{"crop_scale_min": 1, "tokenizer": "word", "decoder_qk_norm": true}
Rows from block 12 of the image encoder of a small image captioner, named by matrix and row number. Rows with one number belong to one neuron. Each number is 500 + 40 x the weight over its row's rms, rounded and kept within 0 to 999. All counts start at 0. Numbers have three digits each. After the name is the row's rms in percent of the matrix's.
After each neuron's rows are labels from the 100 images, of 14848, where the neuron reaches its highest value: "patch colour" is the nearest of a few named colours to the mean colour under the peak. Only what is clearly more common there than usual is listed. The data: photos of plants and fungi (iNaturalist).
# fc1: MLP up (encoder.blocks.12.mlp.fc1.weight, 768x256), inputs 0-255
# fc2: MLP down (encoder.blocks.12.mlp.fc2.weight, 256x768, transposed), outputs 0-255

fc1.414 099:530482440493504527528469512452577502500561590508470551471503484506570522478535445549413587535548483455462519498448524507542461531525473459504543474489566391542476509519470515515552524537474598525519504454503556505503574480503506479408463472465456519533487477511470501478522527459552516444527516472515542499497487545499496432475492489552531490475548455474509492444497466565528433490549531567488515553495395543442504431542489477540502495511471604467483544506521428494558474395486487594475426427554499501528503454532543508473499538465461580497493475578455466545454449501451491436424571525473499488528518503483506541534446502498504476461508519563492509454541552562415471454499485526550493489519462535461504473493423498478530475478449456456477516498475483442461538497433480
fc2.414 097:460551471527521572490498538456476470477539499513558533506553467453472490563539401480520526539541498527512441493480485481457525483488509576514506506480486506526553528459553401492455576488531523493477571554587565503520538534455471464482479527401525465513551487506423535475459482552487521557511477489515487448471528577503437505582473472442471496477505505448413509532548508465550503513545543497470430506513566567512517478521480431473417487540523511560462505462509515458502548485428567440510524441497479550495457593507455522377451527516478512472582490394493485546547502490521473519535549499417565499481488601531476475477482542517527519503475522473505455521468534503550457554519482499487495503567547527519531521517527481474471468505578480505505511466514539431526400532475507
patch colour: brown

fc1.735 105:562469483494508461482485512473489589453504503502478567446498530493507510468462428544444481434507476600494520505471501473516413439423513447476540479518556431512525460495450462501525505497421492484476465556468450544502521448404451548408508451458555564455507511484513430542510468536514475509489553488590476522498465467528506520395529496380541548532428473513546519528486460540518480450520552506523492478506495547527511462536484504546535509526505456538532564422494499393457547467528502490510467526490528462503482511548524456490493483550484475492458469509523466447516489520481541530432464462508445493507574443558505537438533521479524467459427519491462487447491484522606555481515540517485424477458509511502503482496436388555527534527539492486563485434458510510494560453513446
fc2.735 106:460540492538542556450558479465508531592498518462524465567491565552573529534499555509534464546452438452438534550510520556476520520544523587505469474466528483535451506456485501434458423506414499547495495552547533436498479545492449541429533463471495498502492546497561477444467513495481486458426550473455454558587512536548532500492463493468411473533478459464465356507514536467532547521479487554432494487501487449505479563446455512510517453530475529463512446523491489517518535562504480469532530536439501543566528463484504535549521513421501512481487547479527502536553537517530549502438483444482568478577495464496554539470503520515447504567429464520513559455568537639478490455503473480485474467522507483462466426479496553454545506531499483506465531539480534501539498467512521
patch colour: pink

fc1.148 103:556472541512425453511484502488509565463551484534542518492456449519501493565472533546533565454565506497513448461525556509529542513493466374464552476518476468444542584508546477543466457596472456530442458483524586577448462663564525465555470498550484503440553507484454520479519514509533465444522464520485549532508462494519467512430518510490515436540524518462452482515442514522491552504501450468461489476465471477520481472452474571514397433497541520472509455474525384522509435515452449461505510451499499518523499466490491510530483500524487453565492455548498459522512571536506481541503500522439467474513442494481572490499495476496503489488498519516458476475535514572470447452460425495429450532519523470492497436514471556446498523461470561533449488545513483448504502402510463
fc2.148 104:475490490416513505494513505499478545467508522509489543474465526552507474463451539452455491521524502534408446452462481482560448489531530478416546491529551463466410565414545481469580540452574483505531479445504479471548518524513408490598499566474461563513560423520497476542500484490486436521511480545482403507495492492538489450459532519513522537512519426496448466504509570512459549534444489446468446473484559509511494468538490443510523518556465479494555531475508579442467516499458498478498545508511530512531426514431523506476473505599496481486468532504526522495563491503535502509481484540483504533492561500512558488531492498504523534566476502570543514510465479537543361488506493434475518479494473493487611555590540479463562522538576501503582541539499555417495475525508570
patch colour: brown

fc1.1 101:583477540465466504529450476429493522471487473502500453530476496552522520510542468468495516487475483487457456534514558526525577490434499519482537494501444474524528462427553549563487494504511545547484517560518499485451474513502489566483433551501480473464466524483598447532461467524444483491471544478533495537441465453610431417497466483472553542560526519457483540477538482541533479582496511528535487475534426571518490483482485518562489494428544525552468475477510555520480448569518507466491447492528426500502465488536598464566490569507481517551517448453460514510567462488455519469528445493508623521502410438443478523535563438548451543503512492522495463567433535499554566499502493497567433515540528466539406530568463539473469480475467509466478533478457553525458473452531486
fc2.1 095:492526486489472527471473470556498542510494528428479523443513458463575486447413500509477438483505522578433529459470452499500528469465504503469494434489554446523500527496407473494542470527487498509498535446548507543559426471542444507498514511501479468588501529511472540431524463452463514523531559424499555507477548442502452540544503467436554535591543566507479532479506496490433520491427451512492570434505565573554433519503511459442482540496507542581490449504486518480550464508425613504466525479497503509459564509449504579526519453472572482446557496539470501486492560528527459507440510508378488537482506542610536498531505467514461534528473479510595493498539594511545504490489489431544460554514541465544511477505508514532508533513485492475444499464472527552505500464535536
patch colour: brown

fc1.625 096:498497422508472505537465528532484545499477492529511448469387536597518538500463504408550488474459506512537514505555480487544457544530454490541487521484437555485470417511494551443553460461453515521492497500477514486495540454506434473500495571497488545490537449552501489478436440519440494537514547490566398490417491500491469497494484517478501530622622509519499524520535472511524515528486573499525513483458431498521556468532472451457509459566462460446540498486478489547462413478441579576574461450534488492519522492427451514454466530475513545495515453466537524527402542554435474540455503461492507456457562498440497468515555500440522461474482457523541473555435498467519505508548541486521516526544518435517501456571541550482593527465513557492507461514509501492541524503517441
fc2.625 096:417540496562447532514522462488508526477525384521503519484483495523526523483482495569507507510503562500507566453527536564455481477477564451473460564492475518483466459546535515511560487500568466461525521499515574498497549463537543496500486447498510506562537484475483530507481512489533461507479529500465529515548517522538484500490449476551503473472427549515495436498470552490520451564509539463520459479487498503390564518477425512485438433558514518403494563460470399464505488552485463539564466449547551465568464479510587474569454433481560494480500421527526474515548472459470504455536524498588515536519546539466473489487503495523548538452519511537444555476463533544423499513439461521535537561455549529533471396550527441535511470552569550532498521488478593491494397522510504
patch colour: brown

fc1.160 096:479546512497553575482506585415543502515472464528447527546494482442503548517482498491424465497556546484549517454524522493537547454456457556527497476499480534496515470417493529477519493453483477518503468489491493475485542517443470442475530469510548505502479523459474510462524461483475511501450550513482522479563533485484422496457417476524456508502584504514491493541435522446516494597447529487521545468506507456498502476401478488537444440441490460475532475463463497409508619509507544462448440531461445524407554539494548511530452473492463513545414505492473542519563611503456519528496523491457501477601471515517478481502512452528582484465555544381572496469531512556496534520476505494507470491510552431499466476515478466566598481469496431545462490427516456453490494539464471
fc2.160 097:492534448471437542474550467549495509509532494510484451525472483591486506510488514486474548462529528495576469490510517496468480470515509468502464458480527522495491535468526449504466479546455481523540543508505501453487572565441477504541499541530421551447501522449381546501519469522450502512408430476540513589492491534490449498476497516589446470494427534511498502448533499506538462556512495520471518454573509526628435491442532513511456492540501513467481491398473507585463529467576489438474457447574508544500525448510469474503443506469546470421509503529470478492397518471444506469519499538494537489529540491519462520492501456511553464510555470491573575443493504459454469504533525606568543470489497498476429484512480526419511544526549499517566475545482406436426540532477505
patch colour: brown

fc1.365 096:549484574508437529554487484562514521468434480507503449473498493495471427552521539501476611470481557459514534532461476489565503474460495447503427534525470476458524571500460528485449567572542528482526453465474491532523476514488445513512521482559481526526490610508529475444520463444513570507570453568541480541541554597463441514477552503451613482546471509555513453525528475555532458503547560488506463537468460537480498517419506508516503541461548521476541456574561454527544519486447517452467509524469540492547422498468461551535531488487521491487449530539497465584428484522539524502539584546539433518517567422551497483508463509442521469473564523454521514500557516502500516485507499535509518495469446465455535555514532499523465529513428542526545510507574482529541534513488604
fc2.365 098:526574446586493538527521524515468488513514470535521487476463417526487480505473520494523467482482479439524576536557542365429476466560561472499548423504501486484502503496541519541526511582564522477503557566544420565479524463612469468509509414441547460468472542500490492464518393539515508533507534531468553499470497496557534525548560510542497465472490505518535474473525537559503562497525519521470547537460449551457529490522481506551428495500485404502417544484501454463515574501505535514434422470536497469454515496492517548538543556495442495493484501503542490550562513466501474450486539531502532450495450535415436468504467517467462543510484470483445515458529441432490501558490527482470541413490531406483450465519514462455462496585501544482497482527472522499517491509441552
patch colour: green

fc1.267 094:530479451498477477509445511493514475452514514515569503537483474517478479550458530529450509488407489512497529532485496417479544482447474495415425467472465535498543501463464550463420538498465523524501526461512539528502532490499510526507512569559508588558481523482490497464484433459438600443509586533527446457542501506507512521511416527455549457528509506520463503533475493598554556510512534492508460481531524458569536451445502517508539467463480492445506524434461499453578517489482522452502509532434540529529504542484468500436497492502561447449587568474428547480560401521481458456529520433552601525501442511464492519531484453525536473524387490547543554558502495473536451524536566521454564514532466507507477489492490489472478473440522509538519475541553610492461444565504498
fc2.267 091:517477502549578492534573518484462592537533437525505605524517510454531437534493540482471538544482470467476462503525513489539437457492445534527505503543520625522534461503534520524514489540476509500471466501570545468455490530529543499537479465445443523446517507493487515448488437545452560523559540467454485517523495454448481429450606467558539512479490496451587598469432545621508572553565495524497458528471467471563541431489511548483408466459472497457547528451540532446502511516545465554503535544569548498544526518527499506462505519496480472486504482497536598487528537529498503492475524507505518468506493545499492456486498545519524441458490479477500543411550540497514464514462510472448407489489494535481486421459515404498541475524511478469526524465473452569461435503493508
patch colour: green

fc1.251 100:475510520432539458461480539465514521494484499489492506494521525466433460486474489454489570431501503413501501499426466447440544449503527451504466536478533385499482476500556509497490517505493438461563553467528489495430538504467483520517433461533431553591451508454478569478552478527495520531499523463507508558540604503484513476492521569520450436430530536533482455504518504490500531545501541565462479453496501488537506428462576511521494438531524570558523468451510479538434436438513472506497566530497496482442545483438520430583469438504491478574481513501545493444520465473540490490591553579460424493572536473469452515512582524602500552455485524550565451539501527481483502462500451495507459468468535512494520412524511516528434492498499506491478566520553462480509578508492531
fc2.251 103:495593483561515483501512592529479502589515559512462574515496570494543479542473481529504494448464488495542449507527480428442597491497467551502461508528521434473522470459512541495420540474441520487500519461453488464473573455528539517483480506515532468476531544480505495519413569529533523540572486454448477542526479534482475483473527554505504565547562554446457587432442479471487463533540482453453462586549479466471526499543462514457560548525551495511494490448566427524524502489489438495558532493507444456428480479496550457484497459508530439412471448509510442527545512441496552495503465460453477505512492445522448477495589491488442471544517500437450504473464365546546548488445473423477492518464531506515511514496497476490554533490480548466489488539554573507488518532448481
patch colour: brown

fc1.259 102:490484498543504464501542473537527546566530537488472496523495497531482517503452499523489514481555502448479523538473523462467474487528435471498498541610522453491491558474534504490465483475526539533443535515462474461517501432475479495548501505494505421505567601485488548462476431504401471452476528487506505526446534480439487532488490519487482461430497541499522522494494502485460503546517520380531533454540530493488435476518429540471453517613542459507436404555518560472561464459491442530556542491411463500472489445445474491491504511529461518453540554430553515538500580387482482559443501505440477473505459524540555597522548494504493507580493522524494497537472475523547520522523550515498427505521470432437459531435532466511431579525507545527429488538423466509493523519576530
fc2.259 103:513446541543472468557507516511548559498504492525566487506501510459506496552575430459500513473465452543602454433499459479458519432411542534521530486480540547485532454459413492493507505458510463475460515452570496485552535530529515557554475491538482479542520554495470432527480508513507554502506552450458480443482530511462503514531508415577472593502556539464438504531533519557444530564445551516442524464506467466544568460464521513394527470506513486504479473554535484475482529505534480508530549496403546507512543496440499489482464492554426496499472528499502454408467517490512537571477520480512535478481491475487566482554493480432571550504450495492451565485462434496531503480497468495574475461580435492571430480522475585522483511486480539522618510505495506509513549464525422
patch colour: grey

fc1.737 107:469478500519531446559487539499510519551488501460529533512508518497536460469547419493430448481506510490479433623501422543457471467519604506509512508505508494474471479467504558515526475438454446539487539518574522500456479480549503450344498579519551555483483541475535511434500519504538507441452533437507515473510486493482471480613494484471535528513434499480448496538478392550519517484524530542525521492483543468549540562478470515457600506493548479450499489564423522501461520451459540450508477523556511454549501521496479508487505484404551441450434516560495441519497486527440508495535477516512482538506472449520568438399544463483559508466517460545420480489506502596491508534473571473493492525469549457494503484555501528523512478510572540523460481463549443514469505529488490
fc2.737 113:517458580515525491357493481495487470496390496532448576488486488534501483535470524491501452462464514490505490493508443555531441484514485523540457467440494486547513504439549527507529428537497504474491405488558532482454482558426498494535542440430497505477501497497508521505529474514512447498492563439487534548428501466436497529462587506649483486524520495463460480533487498509555515496473465513484523466458413533545540566462498507462482553551464479475534463512576523558548478533464522493508484473443567520531558467514586435499528509507439536441503463449547542369461534490473548482489532465523440529485521465488585477501542498544544453475505553538532480484520449501486515550507459517463496508451478475523475442499479524508514475483522522572500484624545537476555474526533454
patch colour: pink

fc1.305 100:427475500525484582491546481511465592515527557532519422468462534469566549512544521493504553520532502467517482506454409472443527477480424543539510533531499441484537466479529445498517534503476550477515432437543512474487469499550482547489474537531540444544472580518509547470436524551504531488521534542469510546515512464479502456479542538494606546446509481501509511513521496459531547520551526451520507526508482538506476507468547527447453454448466433425575521517535556463516552487453416521584537488556567532549561477446480545515487500433490516558467475457524459590534454482459501468527557541471454496506476543499504425466534597510579529484489510442403485496537463514414488460485502515489475459448535506480494544484513542578556435473485477475532485485434464505504586530443529
fc2.305 097:511497496520517504428506494489461486456534500499545502441522475555532444504492517557547477451541546498502483468496522578511459516483512532463579472505523464475461527536532453477557448518586499473533457601516517498542553539483473601498528532525407432532487503535449505522462491482452433458437463567535523481484568472477541487506515474422469497597487529506440454522462492575489479432444468516551523490502520481548508534578525504525503490510485472575491574539528487530501465533511478431446492475473505562556497389497562517495485517544466517485464529453486533444378503509432546492523485558518494482479572453495515579449509491481581513533523484468445447588451542461486466502477546481499484544476559434521511509546528393520489482486450463480530437518473491567482482441491540
patch colour: grey

fc1.461 104:441400518525502465490465500467512498527549467477478518539491460498463499528485511506512566510488517504505504550569507437551545434504566515515425479523523411449569530467566495509514509507514527502430548600473433514481471446533507508521492518489553515493378499531464541443524498472459480526442515420547463526548524492516461491508449528548557504493557524533447456525557557534520452506398556514548567436560539475566520416501503509480492471459482456517510459486466503538424535491448529496480523451477443437505582500530518552508524471460564448499586423540554477449506500550512423511504507476520517489560531502482525534461550474516566567458499509503446503524505534453487443486477452500462446494516510396481543469510508452455453448542519554510566498564582508456508505478499495
fc2.461 104:491491537542464484538432489506550544528509538495512512458475444562546516537462542536489479536482519490460484521540521481495426427578535465477471504485547406536510470571545476531455596522534507388485485426502515525417558539495483472491565489514496579439582505496556475483518480448513484553490469570515521486446537501508514502505533587474511561487466473515475502540434531443539562517517564487531562509487495484395453538517527540423482443470512471468459529462472487478516458475548582504442472529523462496527458526424460482491610493523526472483481529538473432431546487488538501504505530493468521545463482515513422520437481499478545464541554447490465492513458516511483559519457470454536503521563479449511451494509465436525549524382465466526549503513443528474413497505430504
patch colour: brown

fc1.438 102:519507515447569492524523454463463465447530454547485459512579491572554527562538529548482470468504499508444516531448521536518516440490467550443455477540495507485485473539490483566464494502456524531537549455532450429574462579482444435494557529496478500424527546516467438481507439566497495494482469440459524507509497499478462497488466496533461534534445526604481553463493494457507503502495516484500518470514500504562434525522443519450486564560482523558461520499471441518438442451468508522526546487555461454592490478487507482554479462449493475397532514498576460533517452541464500558529564554489544523473429492520486537468485489510484440567491492427449442594469529483498497517510434498457470545506516478520530475592465557405414496455518529521564535482469454491574565559487536
fc2.438 108:491451486514463488520502509499493531530482500523526539479471552460452543548476513479463522516499464462506556506503481472579480516498464434551504485491476459520563526502479468512562505454531453470469542510556516522496455519515580460429516517571528388527495473506545506540495544536506544489551489528440440526500557532591474458526522516437513554627497586499473525417517438468448488570542477561493495530504572518479505473460480486567558483536481528490514478531500467553516491467403505534514388468525469539460468498500490494549440525525513430574519545573534585533495557440464451455510519511468493506547534536492484519536501481540531477535478503462521428558457479473471548481523444507499513508486523635575510557521539427568516491484460527476471544545498462567468461446454436
patch colour: grey

fc1.54 093:487545510435523481477540453582540476515536460476562466555453561481437511545504521520445438458463439442440498478431501504486506501463467490483541516501504495523486458480462531540490509469433525525539504518536503452536572549539454618536510492563504504510506645560490483506502479466472510522448524518444461522408497419505525540502466507481511505537523473566502520507487458511534548519495581484516534527498493522476503569498440497499525532486504523615485538474586430486605451481543510509483458504487495468465513505515474513462592451566476534524489473515472530468492477456470510509533418495516493464536418457452514557501466535516551464509469534443503557466572459490477442532513477480493458496500481572493509540482503502414518522440554570415439492484464564449414471484442471
fc2.54 096:477517483473523470542499496484494519505374463515478462519537400430523573521495449558516557523459480522560509464518540464417501540437502479450510459523509528549495492460515469480546539531481502558458504537498521440535467533486526479448496610488481564467521411457534480494511493515482479548493556546479484487513525529470467547518461518432517505484514458543527530575511498557589440428500479470490537499485525558515475503481469493520510478560478567491395465507531503560461540524505381485512492457527494474488592445438483484487543482504542486488489457542498525470486561457466478497485596443470479487472507467552465422578522442485537532531524503483527461563502468457481469548492428460437537512505463496492546496569504498457574492482464417464498525509462398515457453482594452
patch colour: pink

fc1.611 099:481515564450546491459543487517460485546506434402524521481542544497477537471533476500504487394512569502476476540459433506497562431485480504491460483486514481536480513443464519528563559505433472529475461461483500553434482480519493508506542565503525537446469485504522513537576472535533478467468482492500487491451477479553508562526436566477586530488441521531548462519449502481517471578571524521510544475489503492472480521526522512524527515485567509481540499501497521477490482529546508512469489437444561433610485408501560578573464497493548552524539546553552520511491432484508470503463536432516528461429454446494551541443554520499521495496494393490531474530452497563497506481468424547485553469475466483463572527511453410514461512477529534524469574551486585559481586513570542
fc2.611 106:478446517532545522545545477493474507555534494475489453506512473462420473526457495617519542509572396537551499479386497485534494542477448497493553526491535512481485489476553478536466520442522509517501489572537490518526547517528528436528532494498507423525443541458470494489590519478462529507544542516462484507517521525444512500528576552452449504468556494458499523519497473462475520544422540419498506499487517516495506562495476478555512506541450555454491494473442567585406526450513576493554516482533523487505462471487444572453540466502445540516486502502493563538492504487609517539451482485482504571522486510521544474413491500528473460484522437518452520516521479524501489496521516557428545543552471540507442461502603457450548578489519468516499529560549520458629495439457461
patch colour: pink

fc1.168 102:510456560502493408522562546488473480485511582489459546407539517507506571528564525487474440473520491507552439521469473490413470492408516450434434464488455417512490553511524471545508486558485475508506458491513499503505518487525523478429482488543527444513483468519488445502454466526542439447416475510407477510520511557478486472529580567468478514467504543481425443491481523512546520506500523597480543494483541559507480548588478502511531424484512441443525464511508437531495519516466484501483588492549473546581492504531470489509483483489454487526487465519573591494515550531463551429486497467499506511472503469531540529511590491483515455544465511412475520554497484510516494446438472452502521554535489504470522469435478580567475559466494428522586550468556441480497579511513486
fc2.168 108:424468459508471494450458543525506601463466570452478489501542529526554482528468460457485428585456582523468441525509420582485489517484544480555487477534445495592541586522485456521534414526499504496463466537522476472482555516504460444531528479487520539601452501532474601507552527486464527490507440514494598526448514463507466573445582446505517488498541526468500428450519458444530482452429502460493478495488489549533449499575490473426484497484460480424467497529510510495539449496520472416517565491460524523561492473467553468465502512414451506493418463448528492489469584481478574498461429476452488477504440499496508467474502520446537486571564581529542476501503503533503497478478553522492510471488545447458436539489481494488528521501482497521560503469499522534448504485524499
patch colour: pink

fc1.640 097:510462535455502529524421543541505493482529524518570557446498509479492525479543439497489512445549489520470534519460458545523443480469493487572494520578437455485510504488555611511443493592467451438563493537489432442519510395459536500419480516518472472534495457551514458425432531485482524550561425524435471493515462492572435502480441596524540494557479457516448520503465524499568446472524499486458582458516412550488502439485491476492570447517495452528448469478512497498504536485540572565495431447584491530534518491472461489465499469521577530481474561497512534496508513487534525512502469480491489446495481511472520557393534415469498470558446510436502477501497571554494500479475548513536519572492521530522507508488523485519520454479467509519539442514484457484609506478536511
fc2.640 097:487490514560507474519480527451527501430569505411493493492590528493588518483456454465531559542510501464434497459437540575532500571482478562493497502521522487488536513469458549403433491506494529548510400489504455566574527516524468472485447542481479472521494472492499515449526534564488514525553510488509523530455498443582512464498456515541540442481499516494475546471593509503551532513476512611472576491496472524458579536467480416476394486519491497469491453502467533453543546521589448525435525517532501458583421528541492438447481481452525398458479471483503469534453553515585488538485540521522530536489463489503459468544479563440534562508536460464554527514558533523493427491502479491486500467508552509500495503472499516487463521543480552524537534538526487492606531471520484
patch colour: pink

fc1.185 101:470536468385501496462464555473516445494533456503506510430597465491551489514509549470482529442480519541481481458453419551493481494535512425594395534538507484510485532444565442580521479407526477431488516536467466491508526446517494479454518456501443443545473529540406485511432514495506486533557504464559447545468531515439466488430538448495498514506518502542425510463441448502449495483467555503491503524461502483486549447517528537526418484501556468528484525453486416489479479391557545530508493501455487544382484471491531498510442467543534531512442470556499538477495510477559508535531556476474470561522463515468577577531494512538526580473521511477532521449477458454539479434515570530527494482492474475491540545484487522498475512414458496465468472524491542492459508535460528
fc2.185 106:457527558529500486577508437515497503547507514493434527524509486474495468569530497527534482518541473515478478510514526526476497458509414563559452522545497484479458524498463509546534460484528452438495437576550485441568536486479514485571433493473532579586528522510488513519449527510456461492541464514538478506446560498526558545400447480509542539542510518468461492519437532418459500465593484542474507542596565481477487524519519531484546460448460434491457518458482519505563523514469458457500506497468523466490566525542517560557573425543479578532550492551382523578528575515523531501513515520519542446445488499495582451533486546477533491552533532458488515449584516522536498462512529548470465556543510478521532484507526472461473490506460436498511590494555565455442522542467450
patch colour: brown

fc1.199 099:445477473502573507471522488542424526485503448559532472483514474437570504561475510534458493547493461482517447505522501492518555418522577486458517488478557441408534534443449528502529495522494485538556423478504588530495504485541531496464501502493523460396513485528532462471493513561410516500500510544453430503483534541469507444580518437500474508457468486544516443507543636536478468453513511548475566470475477530529491527548559551550510492513451499430576448487503459491533507456483496473464466387499467476447503520472532494411476519507476490522532473484476450474582521435515493441533522531447386509535507554603499469457508521479520556487519430447482462447538508550490545461548514485445517471485528525500461501519530498462421525519536521536512472495532505451481480456540426
fc2.199 101:485480490501470461501445453519504458556445508514516487519528427503495490511544502447508532524443493537520525472530420494447527497534530422543430533520445499521565501483523450454557509439489485532469509533535472465459496450503469448500509459512514479470493444472437494558436544548535508447496587605600543443472454466521453500561505462555441465521526529500588454519546444490456456492486480486457473516527472490487549404491516520481488496501516539498505423497472493486468520540562493475422537478616487485460519465483507469533502444544511441532488473508480475442568524494499547546461489572488564604540491454503418486471485422451462526504467497525513491539454515489502453523452503488499504541556546500488525489488511490498543430452388464565492524488496544573416592540445555
patch colour: pink

fc1.62 092:465535498559540554432507513459445469468518523567455468543457519457467571512516505464466515554549512541467468436561530496575506442541566481565506513425505494509498510481495444544521574473467538442498550542500525493482459443417472521437488436456495519526492487470504480444477574545511517445473488533471522512483459508531454485497453503535498539556549517457487532544538469538525473470560468511522522473575484501456514535488481401487466576567550482562499563530462442495485487512463474520530417462513475545523527482451456512539534454493454507544552519437458481546504478571493432551455519464588542420489530453488455492548520486558484526438531427516487468450483477528568477500507500454479494500495498537438471472491454421562532577412579541454451510495419515523499517516520583
fc2.62 100:486413506584497527480491504505414467510464504476478558411492520490516519479520518494463505519495522542431493502488399574522532512483557552538464504462554462449470494454506526495521557578524533524462540474513462462462491480507494489493542546470458496484531481492517489461437475495506545442453570506504501452514512564464486480528512535470527475429451506463520534493462481489515528584453446452489529480473595467519490431589491474534443519543511511532554427521454476534498493523507420474512456437443508520521542525510456524568526496563504543510528500537534442415505471488495466534545577509483501554542500457513539485575595502459539503471467481550549419546537522483596520426598469472491468461525523567536499483515412524425464583519498464477478517370490505479534499471516513
patch colour: green

fc1.103 095:528458565477454450524512539531488512521524539501480474521510567544460454500486525536465504444482497472500515527441385521480524521528430507487412439491409395472467552449538561497492453496510494422443471520576505526441475566501506510565491501456456504509497416555521526506482491522559449515530579539489447490507554569384425396545512496533456510487523456537487470467503515530479564524493541478466520461531459518518483481487543545555519473525527467525530528458485492526520585508495563538478509431449598498526507480506397522447497445491506467544488483518447529468497486521531461520549512484552578499598504518553467526463507454492512490423541512541524512517538486519521531553510481459460446534542451503556497518553521508482504579592455513543516566519506509478525497456514436
fc2.103 092:498485524485456474491530524503580528551510498504451507445464524493473493541447503533527607543492572497463494523510468517472496520539458541423433559490432468568507489500530459515466498524455522445517500492470514549510409530497519548472469493517504584508515474482535484473510546483524485510516557563520516508447550515509487445509495488510558520559580500521548500518533525474570486506581480494514499503507615467513462521542484536457477507540406479485499544450501586514504501515538474471515451532492553526540513499497495490392499450410471579379523508474472629512500531535467500453521579537509491504478554489483532455454454489520509541508481534425459490547561492510536505507499512436537510553455470499428532504528472563554586481584500455454426481516572469483502440548570435
patch colour: green

fc1.664 105:508485474482465564516418467515490462480558539585481439548486572460472487508492459535421496462482486495492522506521525468526544533479487497538463514409531481536515516411551512449507477511472491503490491495512589491528570464491551539585497472530557472480532508507478476488444440501450547479454467486594481494470485528520530485583447552474503471466574467535543505501493534528427506585458496524459503449568474482522445476506501510465558482510464523548507445519464528506509594547503526502429515510568464447423511530529597488408497497522471506538464528466487518460474510493567467507476516515564423489572626455475571582490483507483435493483448433459536514460552515586497468450497567450518522552503525556536502478559542474554520532468525492539506529459498488508489461532521425
fc2.664 104:550491470526538491542519494509519492507536546542447534506532538511506536407489460571502528463515506485496600510519517587526519521524496481515579454509483534521569466489540508465527458462477510548502610485463545496501495450525461523537474486553489543515545560451496504422563519458456442454561440465579532518534486430542529566442561458479390492528448477572519560544479468519404507487520501469524412485524502437514552559475480594483483512507516663473513528441573492489544458489498485469527505503470588512598491483429458507557497495496494502539480520542520524502505501520498541545512556487521505480525529509441529524490436525496510451523454559430533433528494523502515472510525437458497448472539424526518520467536493501501503496445512456464462527457534548521444490473517501
patch colour: brown

fc1.695 093:476532443526417506594530445472507524488448543525440549488478531520505469542553573551509459505458526486401509434544514574544561455555487494520493538502529498497485447413452422477572552496555556469570546439501455489491520546512504427491470471489458457493454466518466476464483504493497503490494588498525532476570501492545433501481470518536457523552518459517484505528497512535542627494554537490521486439489530530525528478508489553446425476520577488523545485503497481392430439406524473542450468516532537438460534435459485505511482442479514514511523573494527439501506508496452500492504497434511521510531520525562512512541517486522554488459504539454457447519514512504514506492527491382513456475509515386488484455527456524526440500486507547524476604498503466458534575507493511
fc2.695 096:494515505476462527451517472462472478525490516552479551525525566456508522508533459532466534458525561397504531498434466485564498420524567503547478529525438456460417508441510542447498555481440440510568443471466536508464440492512554539515505513537490554511538517456471547554550459517447487469427428446467492496496523479483472460465453561448457486481535544507496533475486571463499483508592512454540577500484471494512507490509465489488536482544501523434499480467533414537494435528486474558502499486540426528494477422475534518492555541489486527483490462425463467502573513420472579505554443458479411463508538523505574517547502521473576545477535485443567494516545467519524483499466399561464462465527504457395552533455498549485490516486492550449512428489534511545441535521447517
patch colour: brown

fc1.763 104:500491539498457457494493437526492491465468493533496508484407547534482526491523543495526542478507502544463431519518528498579523442574509433476449550530459548523523520431482478571486451549433509513472407541441527485535574474432501481473537527519465488553450508554504518479460489493509532460588556484523447504483438528507523473542571542408559494514486507494472428486535551508430529600533472482472437442508499450487519575546503565506518503433532583449466447497430430509524473473520549479499503475496488503499543490568468556505531590519456569526471431479495509451559555442495491558435527459464422521502469530518505475480517497516499468543493527500392485464425538517484532481539450532485543512484470575486507452516534558521488468507519537458546508489591496557513540485539560
fc2.763 108:412528488523539533504473571582540473482507471433452478480497463501469419557576525480463526467523518484498497508511538538497463467495465490549556499501512527505506421503520540490523492461480468489510555496422541528552453498464448558491479537516504444446430562468400514530495431482446480521479556506572619488415425452477454572468453502497500584568482499452590451512562528495501543498473555498455514569500488543470524451519461527523524522464498541490547459463469497449524551480548424479505525507455474465470417499487499522504447432502488491523458530546558525450511497478529554423569497494496510483465478448509473486466532450498405548478525485451442522514514520521509462479446511510451520490488505540433470427421472486504517491433538435560454547511468539446490462461518433
patch colour: brown